Rows from block 6, named by matrix and row number. Rows with one number belong to one neuron. Each number is 128 + 24 x the weight over its row's rms, rounded and kept within 0 to 255. All counts start at 0. After the name is the row's rms in percent of the matrix's.
# fc1: MLP up (model.blocks.6.mlp.fc1.weight, 320x160), inputs 0-79
# fc2: MLP down (model.blocks.6.mlp.fc2.weight, 160x320, transposed), outputs 0-79
fc1.120 117 [132 125 110 130 148 164  62 112  84 152 128 135 181  99 180 159 125 133 132 160 132 126 138 135 149 181 149 104  97 153 141 114 130 128 104 156 126  79 102 138 141 116 109 118 132 119 100 149 134 152 175  98 161 127 135  94  89 131 113 132 122  84 133 116 109 132 109 122 159 120 108 158 111 139 129 149 107 131  91 159]
fc1.121 114 [138 143 163 113 134 128  70 147 108 137 107 154 153  96 138 138  86 129 134 160 148 156 111 114 135  97 121  95 117  81 112 107 143 141 134 147 110 124 177 129  72  87 158  88 144 124 157  77 159 122 116 142 145 148  98  77 114 143 125 124 117  92 136  86 122 118 124 136 121 116 137 198  93 115 144 130 121 112 159 120]
fc1.122 100 [129 145 149  75 113 159 143 171 137 136 132 138 118 129 127 132 143  95 128 145 133  97 112  70 127 139 105 129 156 130 169 104 107 132  99  89 111  71 115 138 135 130 161  98 154  81 111 150 154 137 119  94 172 128 137 106 105  80 164 133 168 145 148 137 118  91  83 120 131 135 145 159 110  97 151 160 104 134 151 160]
fc1.123 092 [143 117 132 137 124 109 103 133 109 145 132 175 105 111 131 175 137 118 102 160 116 118 130 121  68 139  92 141 117 201 130 105  81 179 144 136 179 160 121  92 120 109 133 130 152 110 115 142 174 109  93 153 151 137  71 123 121 139 142  90 179 187 103  89 117 130 150  96  96 138 156 132 109  87 158 127 100 139 113 117]
fc1.124 125 [154 126 108 137 125 116 140 170 121 156 144 113 154 128  97 123 106  70 128  98 140 132 132  77 134 135 146 152 163 187 114  98 128 122 142 124 142 118 109 155  75 134 164  91 118  91 126 106 147 152 140 117 144 133 161 131 112 171 144 110 103 103 125  92 116 104  44 138 122  87 125 136 135 105 170 169 137  88 135 120]
fc1.125 115 [144 151 148 114 115 153 149 126 131 172 149 138 101 165 137 151  91 111 123 103 121 138 114 114 132 117  88 125 124 169 104 138  76 147 157 155 114 120 130 146  95  99 129 111 192  83 114 146 142 159 141 104 148 126 140 131 157 132 161 104 145 142 129  91 101  63 111  72 123 133 115  91  69 113 163 152 132 153  97 157]
fc1.126 097 [127 144 127 128 134 103 137 135 104 101 179 120 145 130 208 163 156 124 147 190 116 169 115 142  95 185 123 125 150  85  99 156 131 128 180 137 158 139 103 115 102  89 125 102 124 101 122 121 150 112 147 153 122 141  90 142 103 145 108 143  94 154 140  95  94 131 158 112 107 124 141 128 150 169  97 126 136 114 114  91]
fc1.127 053 [104  90 108 102 118 118 131 149 123 171 110 195 123 161 139 132 132 124 123 108 117 167 117 149 118 113 124 153 132  96 124  88 100 165 128 114 129 176 168 122 128 105 146 144 114 141  95 114 165 137 109  82 107  96  70 129 136 121 134 123 127 154 133  91 116 106 127 129 125 116 140 130 102 151 114 160  96 148 134 157]
fc1.128 106 [124 127  87  92 131 137 130 164  91 164 151 132 115  94 180 124 131  92 105 184 138 112 158 144 144 101 101 122 100 114 156 115  71 154 130 122 140  61 117 120 136 132 153 139 118 114 117 123 153 126 103 122 173 172 121 128 110 136 118 175 151 134 135 121 112 130  83 108 138 110 160 134  73 104 125 105 101 181 125 196]
fc1.129 109 [144 122 150 127 149 158 122 137 128 131 156 106 177 103 141 124 183 122 104 128 132 124 152 126 121 129  71 140 117 140  91  97 100 150 113 128 129 100 146 150 116  79 109 124  86 120 143 155 134 134 125 113 144 149 112 104  82 127 153 151 102 112 135 131 117  75 109  99 164  80 133 134 115 106 146 146 117 143 150 146]
fc1.130 122 [104 143 170 122  97 106 101 135 126 123 106 134 142 130 113 118 110 111  89 129  99 141 150 111 111 132 128 121 119  97 114 110 143  77  81 176  88  86 153 154 146 129 181  82 104 129 133 101 136 110 135 167 159  90 135 110 119 171 128 111 140 101 205 148 140 138 164 135 167 123 135 151 150 157 107 138 139 137 157 119]
fc1.131 121 [109 149 149  79 103 105 156 102  87 138 151 135 111 117 143 157 114 134 151 170  85  74 135 117 145 102 129 109 149 111 143 125 147 145 132  73 150 125 154 155 131 135 107 137 140 133 134 143 141 121 110 153 150 139  94 119 103  81 137 206 153 129 170 126 127  63 102  96 149 130 132 146 107 141  89 144  65 170 109 114]
fc1.132 103 [137  75 132 140 117 134 121 126 103 129 147  94 116 128 109 157 111 155 117 155 146 112 132 121 138 125 146  92 119 140 165 142 118 166 114 144 141 118 182 100 131 126 160 120 176 130 122 134 141 141 115  81 112 123  88  81 146  88 144 117 132  83 126 142 157 154  64  80 139 115 156 120 110 122 123  84  88 125 135 189]
fc1.133 099 [124 156 140 130 131 142 130 131  85 127 161 117 142  73 168 133 130 137 142 124 122 120 102 138  91 121 157 103 127 169 105 106  92 140 131  80 116 107 146 162 144 114 149 115 145 138 130 127 133 127 138 139 113 122 129 100 113 112 127 149 167  97 168 100 162 108 126 121 137 125  84 148 147 157  93  69 128  98 146 133]
fc1.134 084 [101  76 172  73 106 130 139 105 118  89 170 112  97 132 152 139 148 142  89 121 133 152 132 112 110 136 124 135 145 120 113 120 119 118 119 155 126  76 148 110 120 132 117 127 105 122  84 156 133 119  92 124 125 150 113 138 124 124 170 116 114 105 156  81 121 106 123 111 110 122 173  95 134 160 158 117 138 134 127 123]
fc1.135 091 [138 118 125 157 149 133 144 158 165 125 142 160 164 146 134 156 151 146 148 188 150 114 115 127 116 165  86 105 105 144 112 122 113 129 125 102 161 126 162 129 146 129 105 126 146  90  89 157 157 105 115  63  93 140 120 119 102 127 151 151  98 166 121 145 118 136  71 119 126 106  92 156 133 126  97 121 100 111 134 157]
fc1.136 085 [145 140  99 160 127 110  84 139 113 126 156 128 129 108 120 112 146 118  99 130 132 116 146 153 131 118  61  93 145 102 135 101 122 140 136 125 127 140 150  99 152  85 155 135 113 124 107 116 172  98 162 113 120 142  95 106 142 137 190 116  97 114 141 135 105 155 108 136 131 113 139 148 113 155 101  89  88 115 119 141]
fc1.137 114 [170 142 130  95  88  93 141 136 109 123 140 149 113 105 148 125 104 101 126 161 112 130 103 111 110  95 139 144 138  82 132 143  89 180 149 128 124 124 131 123 136  70 122 103 130 122 122  94 136 147 141 162 180 166  82  84 115 138 129 159 118  96 128 131 128 141 129  98 140 149 150 121 113 124  91 161 100 118 124 148]
fc1.138 066 [106 120 145 131 150 146 124 140 112 120 145 114 158  91 121 132 165 150  90 136 126 130  97 138 168 121  84 121 133  98 106 191 117 100  72 119 112 108  80  98 139 104 121 119 173 118 150 121  99 162 117 106 154 168 100 110 115 139 139 158 152  74 156 147 122 134 136 119 156 123 179 157 133 149  96 115 137 103 167 145]
fc1.139 060 [ 98  86 110 102 120 131 160 140 137 126 147 109 122 133 116 110 141 141  87 126 155 151 171 145 122 123 150  95 128  60 125 147 103 141 154 122 113 122 121 104 145  87 150 135 131 101 140 129 110 152 156 146 117  69  90 126 102 101  90 143 123  91 148 125 126 117 139 133 173 107  99 123 106 136 119 105 103 131 129 139]
fc1.140 052 [116 140 136 136 107 115 110  96 160 143 128 155 141  59 129 138 128 104 122 123 109 132 155 121 102 121 132 140 132  98 142 138 126 114 156  96  97 155 147 134 142 103 138 132 114 152 135 137 159 118  87 107 136 101 136 125  79 148 120 148 105 123 167 135 131  95 140  97 120 149  77 148 117 125  90 111  96 121 129 165]
fc1.141 115 [120 102 144  83  83 102 119  86 136 132 124 169 125 137 117 144 153 116  97 127 117 139 162 112 126 142 150 107 111 133 165 138 108 110  99 133 134 136 113  89 180 102 146 102 118 105 104  92 132 123 149 109 158 119 110 103 108 164 128 132 158 107 152 100 151 176 137 132 190 118 131 121 152 153  80 148 122 128  97 109]
fc1.142 104 [125  63 123 154 119 120 132  97 155 118 140 138 154 106 128 152 140 139 101 142 151 129 156 140 130 127 170 113 146 119 112 151 132 132 114  91 160  75 147 183 149 159 143 103 107 123 117 100 137 149 109  86 118  90 162 124  74 108  92  98 146 129 123 121 143 143 103 131 134 122 150 148 120 133 120  95 154 112 150 144]
fc1.143 108 [129 113 123 153 128 109 133 166  94 134 130  99 139  89 138 146 115 141  98 134 158 132 129 142 124 121 107 128 121 108 123 144 109 120 106 117 119 142 118  90 147  86 121 116 123 117  76 160 192 121 195 145 121 110  85 167 142 137 123 135 121 105 128 125 130 163 111 146 131 139 144 162 142 148  95 125 100 136 119 130]
fc1.144 070 [126 126 167 117 108 118 174 131 120 157 144  94 119 139 144 111  81 133 103 110 115 135 133 137 183 153 111 120 148 118 150 166 151 107 132 122 149 143 120  89  96 118 132 155 135 123  99 111 133 158 147 113 111 122 110 153 120 164 139 155  82  96 120 129 116 110 103 140 100 115  84 110 156 116 134 113 152 142 115 140]
fc1.145 085 [126 133 138 147  90 132  68 126 126 149 154 108 117 121 110 130 147  94  95 137 144 156 108 114 116 147 146 154 106 184 129 103 112 162 115 126 130  83 190 108 122 115 163 110 127 119 147 128 187 148  95 100 126 128 126 107 106 147 158 139 138 118 152 119 128  75  88 115 122 109  80 161 127  86 154 140  98  98 152 112]
fc1.146 091 [123 168 144  91 124 118 162 128 106 140 143 114 155 156 169 119 133 160 160 102 128 162 109 117 153 150 111 148 153 103 116 135 158 145 119 147 101 152 146  88  88 132 122 114 146  90 139  98 151 141 111  63 134 128 122 157 102 110 166 128 119 131 102 124 126 152 120  90 103 116 146 127 139 158 155  81 181 121 125 145]
fc1.147 103 [134 145 136  99 115  93  83 144 106 149 146 163 119  92 151 123 119 109 166 141 162 133 140 130 100 126 175 162 111 138 116 127 121  94  87 118 149  89 178 131 157 124 131 139 121  99 126 113 190 117 127 137 132 135 111 105  90 102 125 138 109 108 125 101 130 145 116 118 171 143  97 168 126  80 115 180 117 149 132 100]
fc1.148 056 [134 133 130 159 131 112 118 147 150 187 151 120 129 140 128 173 168 115 118 143 120  96 147 129 104 153  78  80 117 182 128 137 114 195 135 123 162 138 149 111  89 118 121 131 167 120 102 163 137 111 140  98  95 122  95 158 129 164 155  84 135 134 114 131  82 100 116  88 124 119 151 108 108 120 118 143  98 138 141 127]
fc1.149 087 [118 136  81 109 144 116 132 114  99 122 139 149  97 138 175 132 139 153  82 167  81 166 125 126 140 114 129  74  99  87 112 122  90 148 140 121 119 147 134 130 129  96 124 145 139 128 138 140 207 153 147 103 166 161  91 114 105  61 121 138 125 124 145 131 143 162 121  82 122 101 113 144 112 137 100 131 131 145 146 152]
fc1.150 096 [160 137 165 115 133  74 172 146  96 138 184 106 114 162 132 143 158 109 111  87 105 137 102 110 164 143 109 113 127 150 126 111 160  97 152 141  98 134 155  94 137 121 112 113 141 144 110 120 123 146 112  97 163 124 111 123 124 104 176 136  75  88 124 134 122 107 100 118  95 139 125 102 114 112 132 112 117 136 116 119]
fc1.151 096 [134 116 174 105 140 161 159  91 129 149 125 116 175 108 123 142 102 109 128 132 123 138 153 106 162 149 117 110 118 118 184 136 157 111 131  88 112  89 153 119  82  99 152 120 131  92 112 135 120 136 158 123 122 129  77 100 121 170  98 117 146  88 116 121 117 125 167 102 103 147 143 160 124 110 148 140 131 128 105  84]
fc1.152 118 [168 116 129 102 120 128  89 127 152 143 164 131 139 118 115 134 170  79 143 161 108  97 161  86 129 112  88 113 150 132 150  90 125  88 109 166 122 146 158 143  86 112 109 125 146  84 138 145 163 117 115  97 147 143  81 117 141 129 126 119  94 141 132 106 121  98 119 117 147 143 138 179 137 105 112 172 122 132 138  94]
fc1.153 117 [133  83  76  97 129  99 120 113 125 140 116 131 153 134 105 115 133  86  94 137 114 125 166 127 149 114 107 127 124 136  77 111 143 124 131 177 104 165 131 142 117 108 168 107 108 115 137 145 162 130 143 114 138  86 120 163 136  86 165 108 110 114 153 116 112 144  81 105 132 117 131 165 131 128 130 111 129 122 115 120]
fc1.154 101 [149  90 161  89 124 120 142  75 136 158 138 141 146 156 115 138 164 141  98 112  94 146 155 136 103 154 137 129 126  66 122 138 140 156 116  84 114 133 174 156 132  85 157 130 117 121  94 121 127 109 100 156 121  94  96  86 101 116 148 145 124 134 158 106 151 119 120 110 102 106 105 153  92 155 142 149  80 121 127 130]
fc1.155 102 [127 142 114 140 112 140  77 149 139 160 115 133 169 154 138 132 125  97  69 171 122 113 104 128 131 149 162  65 111 101 151  72 119 141  97 147 133 100 161 116 107 130 159 124 135 130 151 123 175 135 147 110 138 126 101 116  97  91 144 132 133 132 153  92 119 106  82 133 125  81 144 147 163 167 160 117 138  90 118 114]
fc1.156 113 [144 122 155 102 133 164 127 103 128 137 166 151 148 113 167 123 165 118 114 150 129 129 141 141  95 165 146 119 113 127 139 109 130  81 128  92 111 119 161 141 151 145 115 120 113 118 171 148 189 122 149 110  98  72 103  62  95 120 146 162 145  88 190 137 149 125 158 122 153 117 100 127 111 149 100 118 101 165 115 105]
fc1.157 092 [140 110 121 130 116 140 114 178 121 116 158 106 146 123 170 113  86 125 135 134 176 109 151 150 167 115 149 100 161 151 137 107 145 145 125 135 121 123 153 156  92  80  89 119 114 131 132 128 173 123 104 152 123 122 110 127 110 168 137 129 145 106 141 113 120  89 135  69 151 160 142 133  94 145 108 137 143 149 162 167]
fc1.158 082 [128 133 100 119 113 142 155 112 123  96 116 160 140 101 136  88 113 114 160 154 150 177 117 140  95 156 124 158  92 115 173  75 118 114 153 123  96 141 145 129 128  96 162 109 134  85 153 108 137 115 139 120 143 105 184 171 116 123 112 134 132 114  91 126 138 110 115 126 181 111 169 119 157 135 150 127 107  99 140 156]
fc1.159 089 [137 149 143 127  61 143 127 116 113 114 152 119 126 122 117 130 103  93 123  91 105 123 167 110 153 134  98 123 127 191 179 131 121  73  99 132 135 112 131 125 107 133 144 125 141 132 151  99 110 125 126  86 145 159 153 150 125 177 113 169 107 133 122 124 100 164 141 155 129  94 126 139 176  88 105 140 142 119 115  84]
fc1.160 097 [121 137 129 123  96 150 140 105 142  95 127 161 131 104 143  97 117 127  81 103  59 175 137 125 113 196 147 138 156 143 132 134 118 154 150 124  94  87 121 112 141 131 127  98 125 142 110 106 113 117 133 114 113 136 109 113  86 158 124 155 142  91 128 132 112 141 136 124 188 116 160 129  95 139 124 119 158 135 131 184]
fc1.161 112 [126 142 119 136 148 179 161  83 124 174 125 153 137 139 135 149 118 119 121 132 171 116 104 136 131 187 115  89 109 148 154  96 146  82 153  97 116 145 149 120 136 121 126 123 103  93 107 153 160 131 149 102 121 109  83  88  80 136 107 167 151  79 154 124 145  87 145 120 132 102 137 116 131 113  92 146 102 124 109 157]
fc1.162 121 [121 158 111 138 121 138  81  70 155 171 147  99 172 156 147 108 114 156 114 160 128 122 113 145 127 129 132 101 107 121 128 127  72  90  89 200 145 126 123 146 136 106 151 129 145 112 118 126 165 118 161  94 163  96 138 133 103 118 140 133  98 124 162 137 134 125 112 120 161 127 113  91 146 110 139 131 157 130 142 156]
fc2.120 114 [113 151 119 191 191 197 155  99 154 120 131 147  99 139 150 123 117 127 113 121 119 186 152 155 144 151 119 116 151 133 129 154 172  92 131 102 144 121 148  92 136 123 121 133 138 153 121 145  85 129 115 147  79 125 120 139 119 108 136 153  92 111 148 119 142 142 169 109 133 129 131 147 123 113 137 145  62  98 133 163]
fc2.121 101 [105 147  64 112 133  95 111 118 149 147 107 164 135 105 107 135 110 125 150 140 129  97 102 179 130 114 139 129 148 135 143 104 148 162 133 134 133 129 132 116 117 150 166 126 125 119 128 108 163 143 108 126 119 166 124 172 150 147 105 132 158 202 138  94 107  91 130 141 103 148 174 137 149 126 121 134 105 122 134 109]
fc2.122 089 [121 106 125 107 122  98 117 107 147 128 127 122 160 143 125 152  87 144 146 136  81 161 153 138 178 134 144 129 111 135 133 165 140 134 102 100 136 117 100  76 125 107 170 110 100 170 106 131 113 160 150 163  90  67 117 101 143 141 140 102 142 102 146 149 125 112 123 100 103 155 135 126  97 122 130 152 167 124 137 138]
fc2.123 095 [110 139 154 104 103  93 124 104 129 114 137 108 126 127 137 128 130 171  95 122 152 140 172  96 142 135 124 120 107 158 103 100 129 112 143 101 142 134 115 161 191 149 117 106 111 114 157 114 103 113 104 135 137 153 158 163 115 158 125 126 112 136 145 133 113 108  95 168 109 112 137 141 155 123 129 117 126 134 123 104]
fc2.124 130 [132 119 114 118 115  93 107  98 131 144 112  93  45 125 111 136 105 143  90 119 103 126 138 124 134 152 108 105 110 145 146 127 125 123 122 114 120 171  92  81 177 127 109 112 169 163 136 119 110 134  95 130  67 121 105 107 141 123 146  93 127 113  95 112 134 157 151 133 154 158 168 118  63 160 153 121 127  95 119 154]
fc2.125 113 [111 159 142 145 102 140 104 138 129 120 123 144  94 144 120 119 111 145 107 111 129 117  91 150 124 134  71 114 149 139 115 131 154 104 116  87 111 171 133 117 146 110 107 147 150 113 146 133 101 116 153 136 123 103 137 163 121 117 112 113 133 100  55 173 157 125 138 126 175 107  90  91 153 105 150 166 129 120 103  87]
fc2.126 111 [116 150 169 138 176 126 106 122 146  81 139 142 154 105 143 130  94 155 137 106 107 151 132 193 149 128 118 153 139 132 132 139 160 147 130 162 149  67 153 116  99 147 147 113 107 159 149 121  98 131 131 133 137 143 111 126 123  78 126  84 100  97  85 130 142  81 108 170 117 181 130  94 136 161 127 124 133 138 154 112]
fc2.127 044 [111 169 145 143 159 124 145 126 103 137 146 115 144 125 183 117 151 112 130  98 160 123 119 105 112 160  82 161 133 169 127  78 132 111 126 112 127 119 138  84 135 170 146 122 117 114 135 131 127 123 139 128 167 167 144 117 118 166 147 143 104 140 131 141 127 172 100 108 146 102 148 125 105 116 118  89 104 128 105  91]
fc2.128 091 [134 141 140 104 123 168 143 137  98 150 172  90 142 155 112 137 109  91 133 130  86 111 120 167 124 172 152 138 114 135 134 103 147 130 140 127 150 136 138 147  84 157 146 124 117 121 129 151  96 113 150 124 145 119 120 113 143 103 105 130 133 122 105 139 115 119 213 144  82 141  44 136 158  96 113 121  94  98 156 160]
fc2.129 098 [143 120  87 112 136 115 156 137 118 136 155 131 110  98 124 142  94 140 139 162 112  80 186  99 150 168 165 139 127 168 161 140 149 141 137  79 144 126  98 100  96 137  93 132 192 111 122 123  92  77 169 162 111 127 108 134 129 130 131 166 139 125 146 129 104 113 154 143 158 101 102 126 127  83 161 121 149 155  97 151]
fc2.130 126 [154 147  93 159 143 150 165 107 113 122  95 172 187 133 114 148 119 108 173 140 156 100  95 122 179 108 100 122 112 197 138 136 131 176 108 129 123 139 131 135 130 141 147 144 111 152 152 130  72 126 114 124 135 116 132 108 141 112 138 146 127 130 133 152 124 118 154 137 121 176  95 129 116 131 126 113 127  83  72 171]
fc2.131 123 [109 137 115 113 140 123 133 129  82 125 131  89 137 123  98  93 127 126 139 150 165 126 103 166 155 117 134 136 106 147 124 138 132 103 131 132  90 127 131 125 109 160 170 127 121 126 142 148 142 135 141 134 139 126 169  87 130 166 163 107 111 142  91 102 161 113 122 115 124 135 171 116 112 150 122  93 118 160  51 144]
fc2.132 114 [115 123  87 104 134 143  97 109 161 120 138 169 151 114 109 121 118 146 117 103 123 162 110 138 142 139 134 138 160 149 125 149  86 124 119 147 119 124 127 126 145 151 140 114  93 186 148 117 134 182 102 135 134 110 191 135 142  75 147 121 139 176 110 106 147  91 155 164  93 129  70 115 131 157 134 121 131 148 118  93]
fc2.133 087 [111 138 180 107 150 140 162 171 143 113 105 127  99 140  74 139 100 121 162 110 114  61 129 152 160 112 138 136 140 103 129 106 109 139 102 149 153 115 149 142  96 111 134 108 130 110 150 135 147 169 121 131 142 188 123 103 121 123 100 121 148 151 120 125 121 106 130  82 153 177 140 124 102 145 130 108  77 136 142 129]
fc2.134 071 [ 99 127 133 106 112 127 159 148 132 187 123 143 145 125 156 142 116 135 160 106 138  89 172 150  99 146 120 141 124 164 133 120 150 146 126 133 113 149 140 146 111 110 126 128 134 107 125 117 118 138 141 133 121 126 188  89  81 164 130 110  89 112 116 134 119 100 158 104 182  78 106 142  86 106 142 136 100 122 118 183]
fc2.135 103 [143 121 104 146 152 148 117 108 119  89 159 150 124 108 104 165 135 162 115 130 114 150  87 102 166  80 114 169 157 109 137 141 128 147 123 123 155 161 123 100 146 134 130 120 115 156 134 126 104 144 131 141  93 178 108 129 133 114 165 100 137  98 150 141 118 143 181 139 108 137 122 133 128 172 110 117 149 102  70 114]
fc2.136 067 [142 108 105 130 152 121 107 114 122 114 156 135 124 124 125 119 125 134  97 128 158 105 143 103 111  88 119 138 124 163 168  84 145 154 111 166 127 121  96 159 124  77  81 137 137  89 139 112 158 141  99 148 115 106 166 151 130 137 126 148 128 122 120 118 118 175 143 148 113 127  73 146 140 130 146  98 121 118 121 122]
fc2.137 105 [160 142  93 128  89 127 100 117 126 119  97  69 181 103  83 113 126 151 112 123 154  86 126 156  95 130 111 160 116 106 145 140 128 132 138 133 119 133  88 124  96 148 123 121 128 119 175 120 108  88 140 134 143  89 144  97 127 132 162 108 152 109 166 139 148  96  93 144 148 143 196  93  80 136 132 118 137 162 126 134]
fc2.138 068 [126  92 124 131 140 160  82  84 151 113 107 123 189 189 116 160  92 138 173 123 115  52 175 158  96  98  97 150 118 158 133 121 134 132 149 140 168 134 137 144 161 119 138 129  88 140 142 142  91  97 108 138 121 108 126 107 111 145 131 108 115 167 143 110 148 156 119 109  87 146 110 108 102 114 137 132  91 134  99 152]
fc2.139 052 [144 101 168 154 139 162 130 137 147 147 108 144  96 128  79 131 141 116 156  90 140 140  94 146 110 153 100 140 131 115 144 155  83 146  92 136 135 123 160 130 146 133 106 118  97 125 131 136 110 137 119  86 163 178 163 152 134 133  89 152 156 178 140 121 136 182 121 160 121 121 150 114  71 128 129 105 104 163 112 116]
fc2.140 053 [154 124 150 157 143 100 185 140  92 126 150 118 109 146 150 128 122 145 158 165 107 133  94  91 141 110 156 126 123 148 139 111 134 121 140 138 114 112 142 171 116 115 139 119 159 152  93 111 120 105 107 141 151 100  57  75 148  98  67 117 182 167 105 122 126 129 130 132 122 174 148 105 101 132 123 118 162 116 167 117]
fc2.141 117 [140 160 107 141 152 146 179 116 136 147 136  99 174 171 110 126 151 110 136 124 162 104 112  98 145 132 117  95 132 165 141 151 142 140 152 163 107 180 112 135 121 145 149 146 132 154 159 127 128 138  94 166 130 105 176 123  93 103 156 121 117 113 119 120 138 124 109 159 143 139 127 106 125 144 122 126 154 117 116 175]
fc2.142 122 [123 116 104 106  78  60 131 166 130  79 140 124  60 146 131 131 130 124 128 111  99 120 115 135 103 115 101 132 171 153 128 103  96 139 141 182 146 137 167 155 140 112  95 146 108 171 111 108 136 122 136 164 109 124 143 115 169  99 129 123 106 155 116 147 117 101 137 139 146 119 127 114 149 152  96 178 128 101 118 107]
fc2.143 100 [138  84  51 128 100 126 144 127 143 109 105  96 117 125 129 115 108 123 148 136 141  73 142 109 121 126 115 121 114 164 181 120 123 165 114 126 136 140 114 186 126 132 123 130 130 123 151 128 109 146 146  93 185 136 166 146 100 149 141 136 116  79 149 137 149 124 122 121 105 148  92  88 153 111 142 103 126 134 141 109]
fc2.144 089 [ 92 110 119 146  88 176 129 102 105 139 106 119 137  98 111 132  91 141 133 142 133 125 130 148 103 111 131 152 109 139 124 172  98 123 145 153 120 155 103 117 113 124  91 167  66  97  97 123 159 113  56 144 138 107 132 107 157 165 121 116 125 124  82 137 133 160 129 139 132 121 149 116 111 128 120 111  99 166 144 128]
fc2.145 084 [121 135 163 148 124 118 134 122 133 125 158  91 136 121 131 129 109 148 131 152 127 179 147 131 129 132 136 129  96 112  89 107 124 120 138 114 104 153 131 149 141 124 138 102 144 160 106 129 127 153 130 142 121 181  85 107 182 145 128  58 119 127 148  85 148 138 162 167  90 128 175 141 151 148 142 163 124  92  92 124]
fc2.146 104 [151 113 150 125 110 128  89  91 121  90 139 129  87  86 130 147  96 118 118 140 147 145 138 145 104 106  90 168 135 137 159 172 139 106 122 112 134 153 130 138 150 125 126 164  98 127 142 137 119 147 112 122 133 157 131 133  96 137 134 127 112 145 131 137 164 111  99 118 138 149 115 150 159 121 152 150 118 105 153 148]
fc2.147 088 [168 147 139 126 112 160 130 143 161 122 129 138 202  87 107 139 120 122 149 153 176  74 126 132 162 151 136 136 135 105 115  92 134 151 119 116 124 139 127 149 118 121 147 126  89 118 116 124 141 128 145 138 150 134 128 170 109 142 115 143 112 115 141 140 112 135 180 132  82 130 159  96 155 105 122  97 125 107 137 103]
fc2.148 068 [147 134 125 135  97 136 151 122 144 112 146 128 129 187  81 128 107 160 100 137 140 149 111  96 144 114 126 126 130 128 123 114  91 115  91 109 116 136 123 128 161 120 124 101 109 145 144 100 119 154 123 123 112 164 155 175 152 161 168  90 102 133 101 125 135 142 124 166 145 107  84 138 142 113 119 131 185 112 153 124]
fc2.149 074 [149 131 168 140 120 160 153 180 134  88 154 101 138 113 100 146 143 137 152  82 123 139 129  98  92 105 163 145 133 139 176 124 150 115 121 172 151 115 103  94 138 101 183 116 117 126 151 141 128 132  85 143 147 115 143 104 109 135 150 116 149 121 112  97 160 140 120 170  72 170 131 120  70 125 120 131  81 123 122 140]
fc2.150 111 [ 75 110  96 144 131 161 114 113 131 100 125 124  76 130 167 116 115 128 140 130 113  83 153 152 116 120 106 143 148 177 160 157 130 131 107 141 113  76 110 118 137  95 117 146 135 124 115 115 107  94 118 138 137 152 160 132 140 146 125  96 135 155 106 106 120 164 127 143 125 145 128 128 164 142 145 120 157 183  99 172]
fc2.151 109 [143 134 108 158 135 132 107 137 134 122 110 132 134  98 117 122 126 110 155 109 159 143 136 164 168 154 110 108 122 134 111 133 117 121 104 183 100 156 158  99 101 147 150 158  75 142 106 164 152 165  61 123 137 121 131 102 169 113 109 123 167 118 122 105 144 150  87 143 127  99 154 135 138 137 130 120 145 134  93 137]
fc2.152 128 [ 90 122 136 145  92 100 159 164 171 113 146 152 149 149 133 132  57 125 135 134 142 105 126  93 101 136 157 119 114 116 146 114  97 102 135 116 142 133  90 162 122 101 130 145 107 116  74 143 138 151 154 152 146 114 153 145 117 134 186 144 132 128 128  96 129 110 136 101 134 118 112 145 173 119  46 111 114 155 145 133]
fc2.153 118 [ 66 154 131 126 120 146 136 118 121  92 110 102 100 111 130 126 110 182 162 100  73  90 110  55 113 122 107 114  98 104 181 172 118 118  92 109 132 138 116 151 157  95  96 121  98 124 139 118 132 102 135 138  98  79 136 128 151  95 147 128 122 131 138 155 164 120 159  90 114 131 125 132 126 144 134 110 121 137 127 128]
fc2.154 085 [114 103 150 142 144 122 126  99 156 169 116 155 113  87 109 131 154 120 123 155 148  97  97 125 132 127 124 132 124 204 159 124 133 159 120 141 106 135 146 124 121 131 152 132 155 159 102 120 108 122  97 104 141 162 125 111 142 123 150 113  87 125 169 136 115 152 136 110 123 137 116 131 119 119 149 171 127 155 119  95]
fc2.155 089 [123 140 105  94 142 152 143 132 102 129 127 139 109 107 131 115 125 116 144 127  95 120 108 158 107  82 104 142 144 136 103  98 145 117 145 114 102 108 130 141 119 113 135 119 130 129  98 125 133 116 129 150  75 145 166 141 102  79 195 107 156 178 113 158 135 119 181 108 118 156 191 157  82 144 150 126 110 135 139 125]
fc2.156 111 [135 125 124 104 142 155 147 135 148  93 144 110 155 151  90 140 155 158 158 123 165  89 100 123 125 100 135 105 157 182 150 149 129 118  68 158 118 116 114 147 109 120 152 128 196 140 157 135 147 134 122 138 162  95 122 134 146 132 157 149 113 114 150 156 127  74 115 112 135 106 134 114 121 119 129 135 139 110 106 135]
fc2.157 095 [142 142 129 113 126 146 107 123  93  85  78 154  97 114 182  99 153 150 106 102 118  93 106 176 134 151  74 135 117 125 112 103 125 148 124 137 108 185  86 158 133 159 148 144 179 190 141 118 114 152 102 119 139 165 114 147 126 141  80 122 174 116 127 157 143 136 127 149 134 119 154 120 130 114 131 112 129 165  98 149]
fc2.158 102 [104 121  94 141 133 120 139 128 127 144 146  82 111 114 104 137 108  99 152 109 125 122 117 169 148 137  87 129 156  96  93 127 160 140  58 112 123 130 124  55 132 151 138 125 140 146 128 170  88  42 128  99 146 116 108 159 136 102 110 140 159 138 131 132 137 130 101 120  76 127 130 170 128  94 148 144 134 131 159 134]
fc2.159 097 [158 106 156 149 142 118 159 122 147 118  70 146  67 104 118 116  82 126 123 144 127  97 149 175 127 152 182 136  95 102 141  88 117 117 161 127 106 129 115 107 120 133 115 145  91 120 117 143 136  69 142 141 137 153 128 103 116 184 144  92 124 135  99 144 108 135 113 152  59 100 149 107 142 171 119 123 145 123 146 153]
fc2.160 104 [106 115  89 186 111 148 156 154 139 134 119 133 132 154  98 129 103 112 185 103 190  71 148  91 129  99  91 130 172 143 146  63 129 112 114 161 121 162 104 157 141 151 169 123 124 131 117 140  99 123 128 113 131 166 151 130 138 124 107 155 128 112 137 120 134 103 111 139 123 151  78 146 119 107 109 137  98 157 133 151]
fc2.161 124 [ 51 156 133 134 201 125 102 159 127 141 160 140 124 141 148 123 133 110 139 122 127 174 116 141 177 122 118  78 159 124 123 149 122 110 113 104 120 116 144  95  85 133  89 135 138 151 115 161 104 134 115 158 115 131 102 178 184  84 104 162 153 116 112 142 116 140 108 129 135 108 108 124 138 167 126 113 116 133  92 159]
fc2.162 103 [104 156 116 108 170 106 133 158 174 160 127 127 116 114 133 122 124 132 116 122 125 175 118 150 155 135 103 126 112  96 132 114 141 102 159 127 112 163 138 128 120 147  66 114 101 146 117 115 148 119 147 132  79 183  81 169 142 108 123 120  92 142 115 152 141 112 120 115  78 138  73 125 151 141 138 118 148 121 154 139]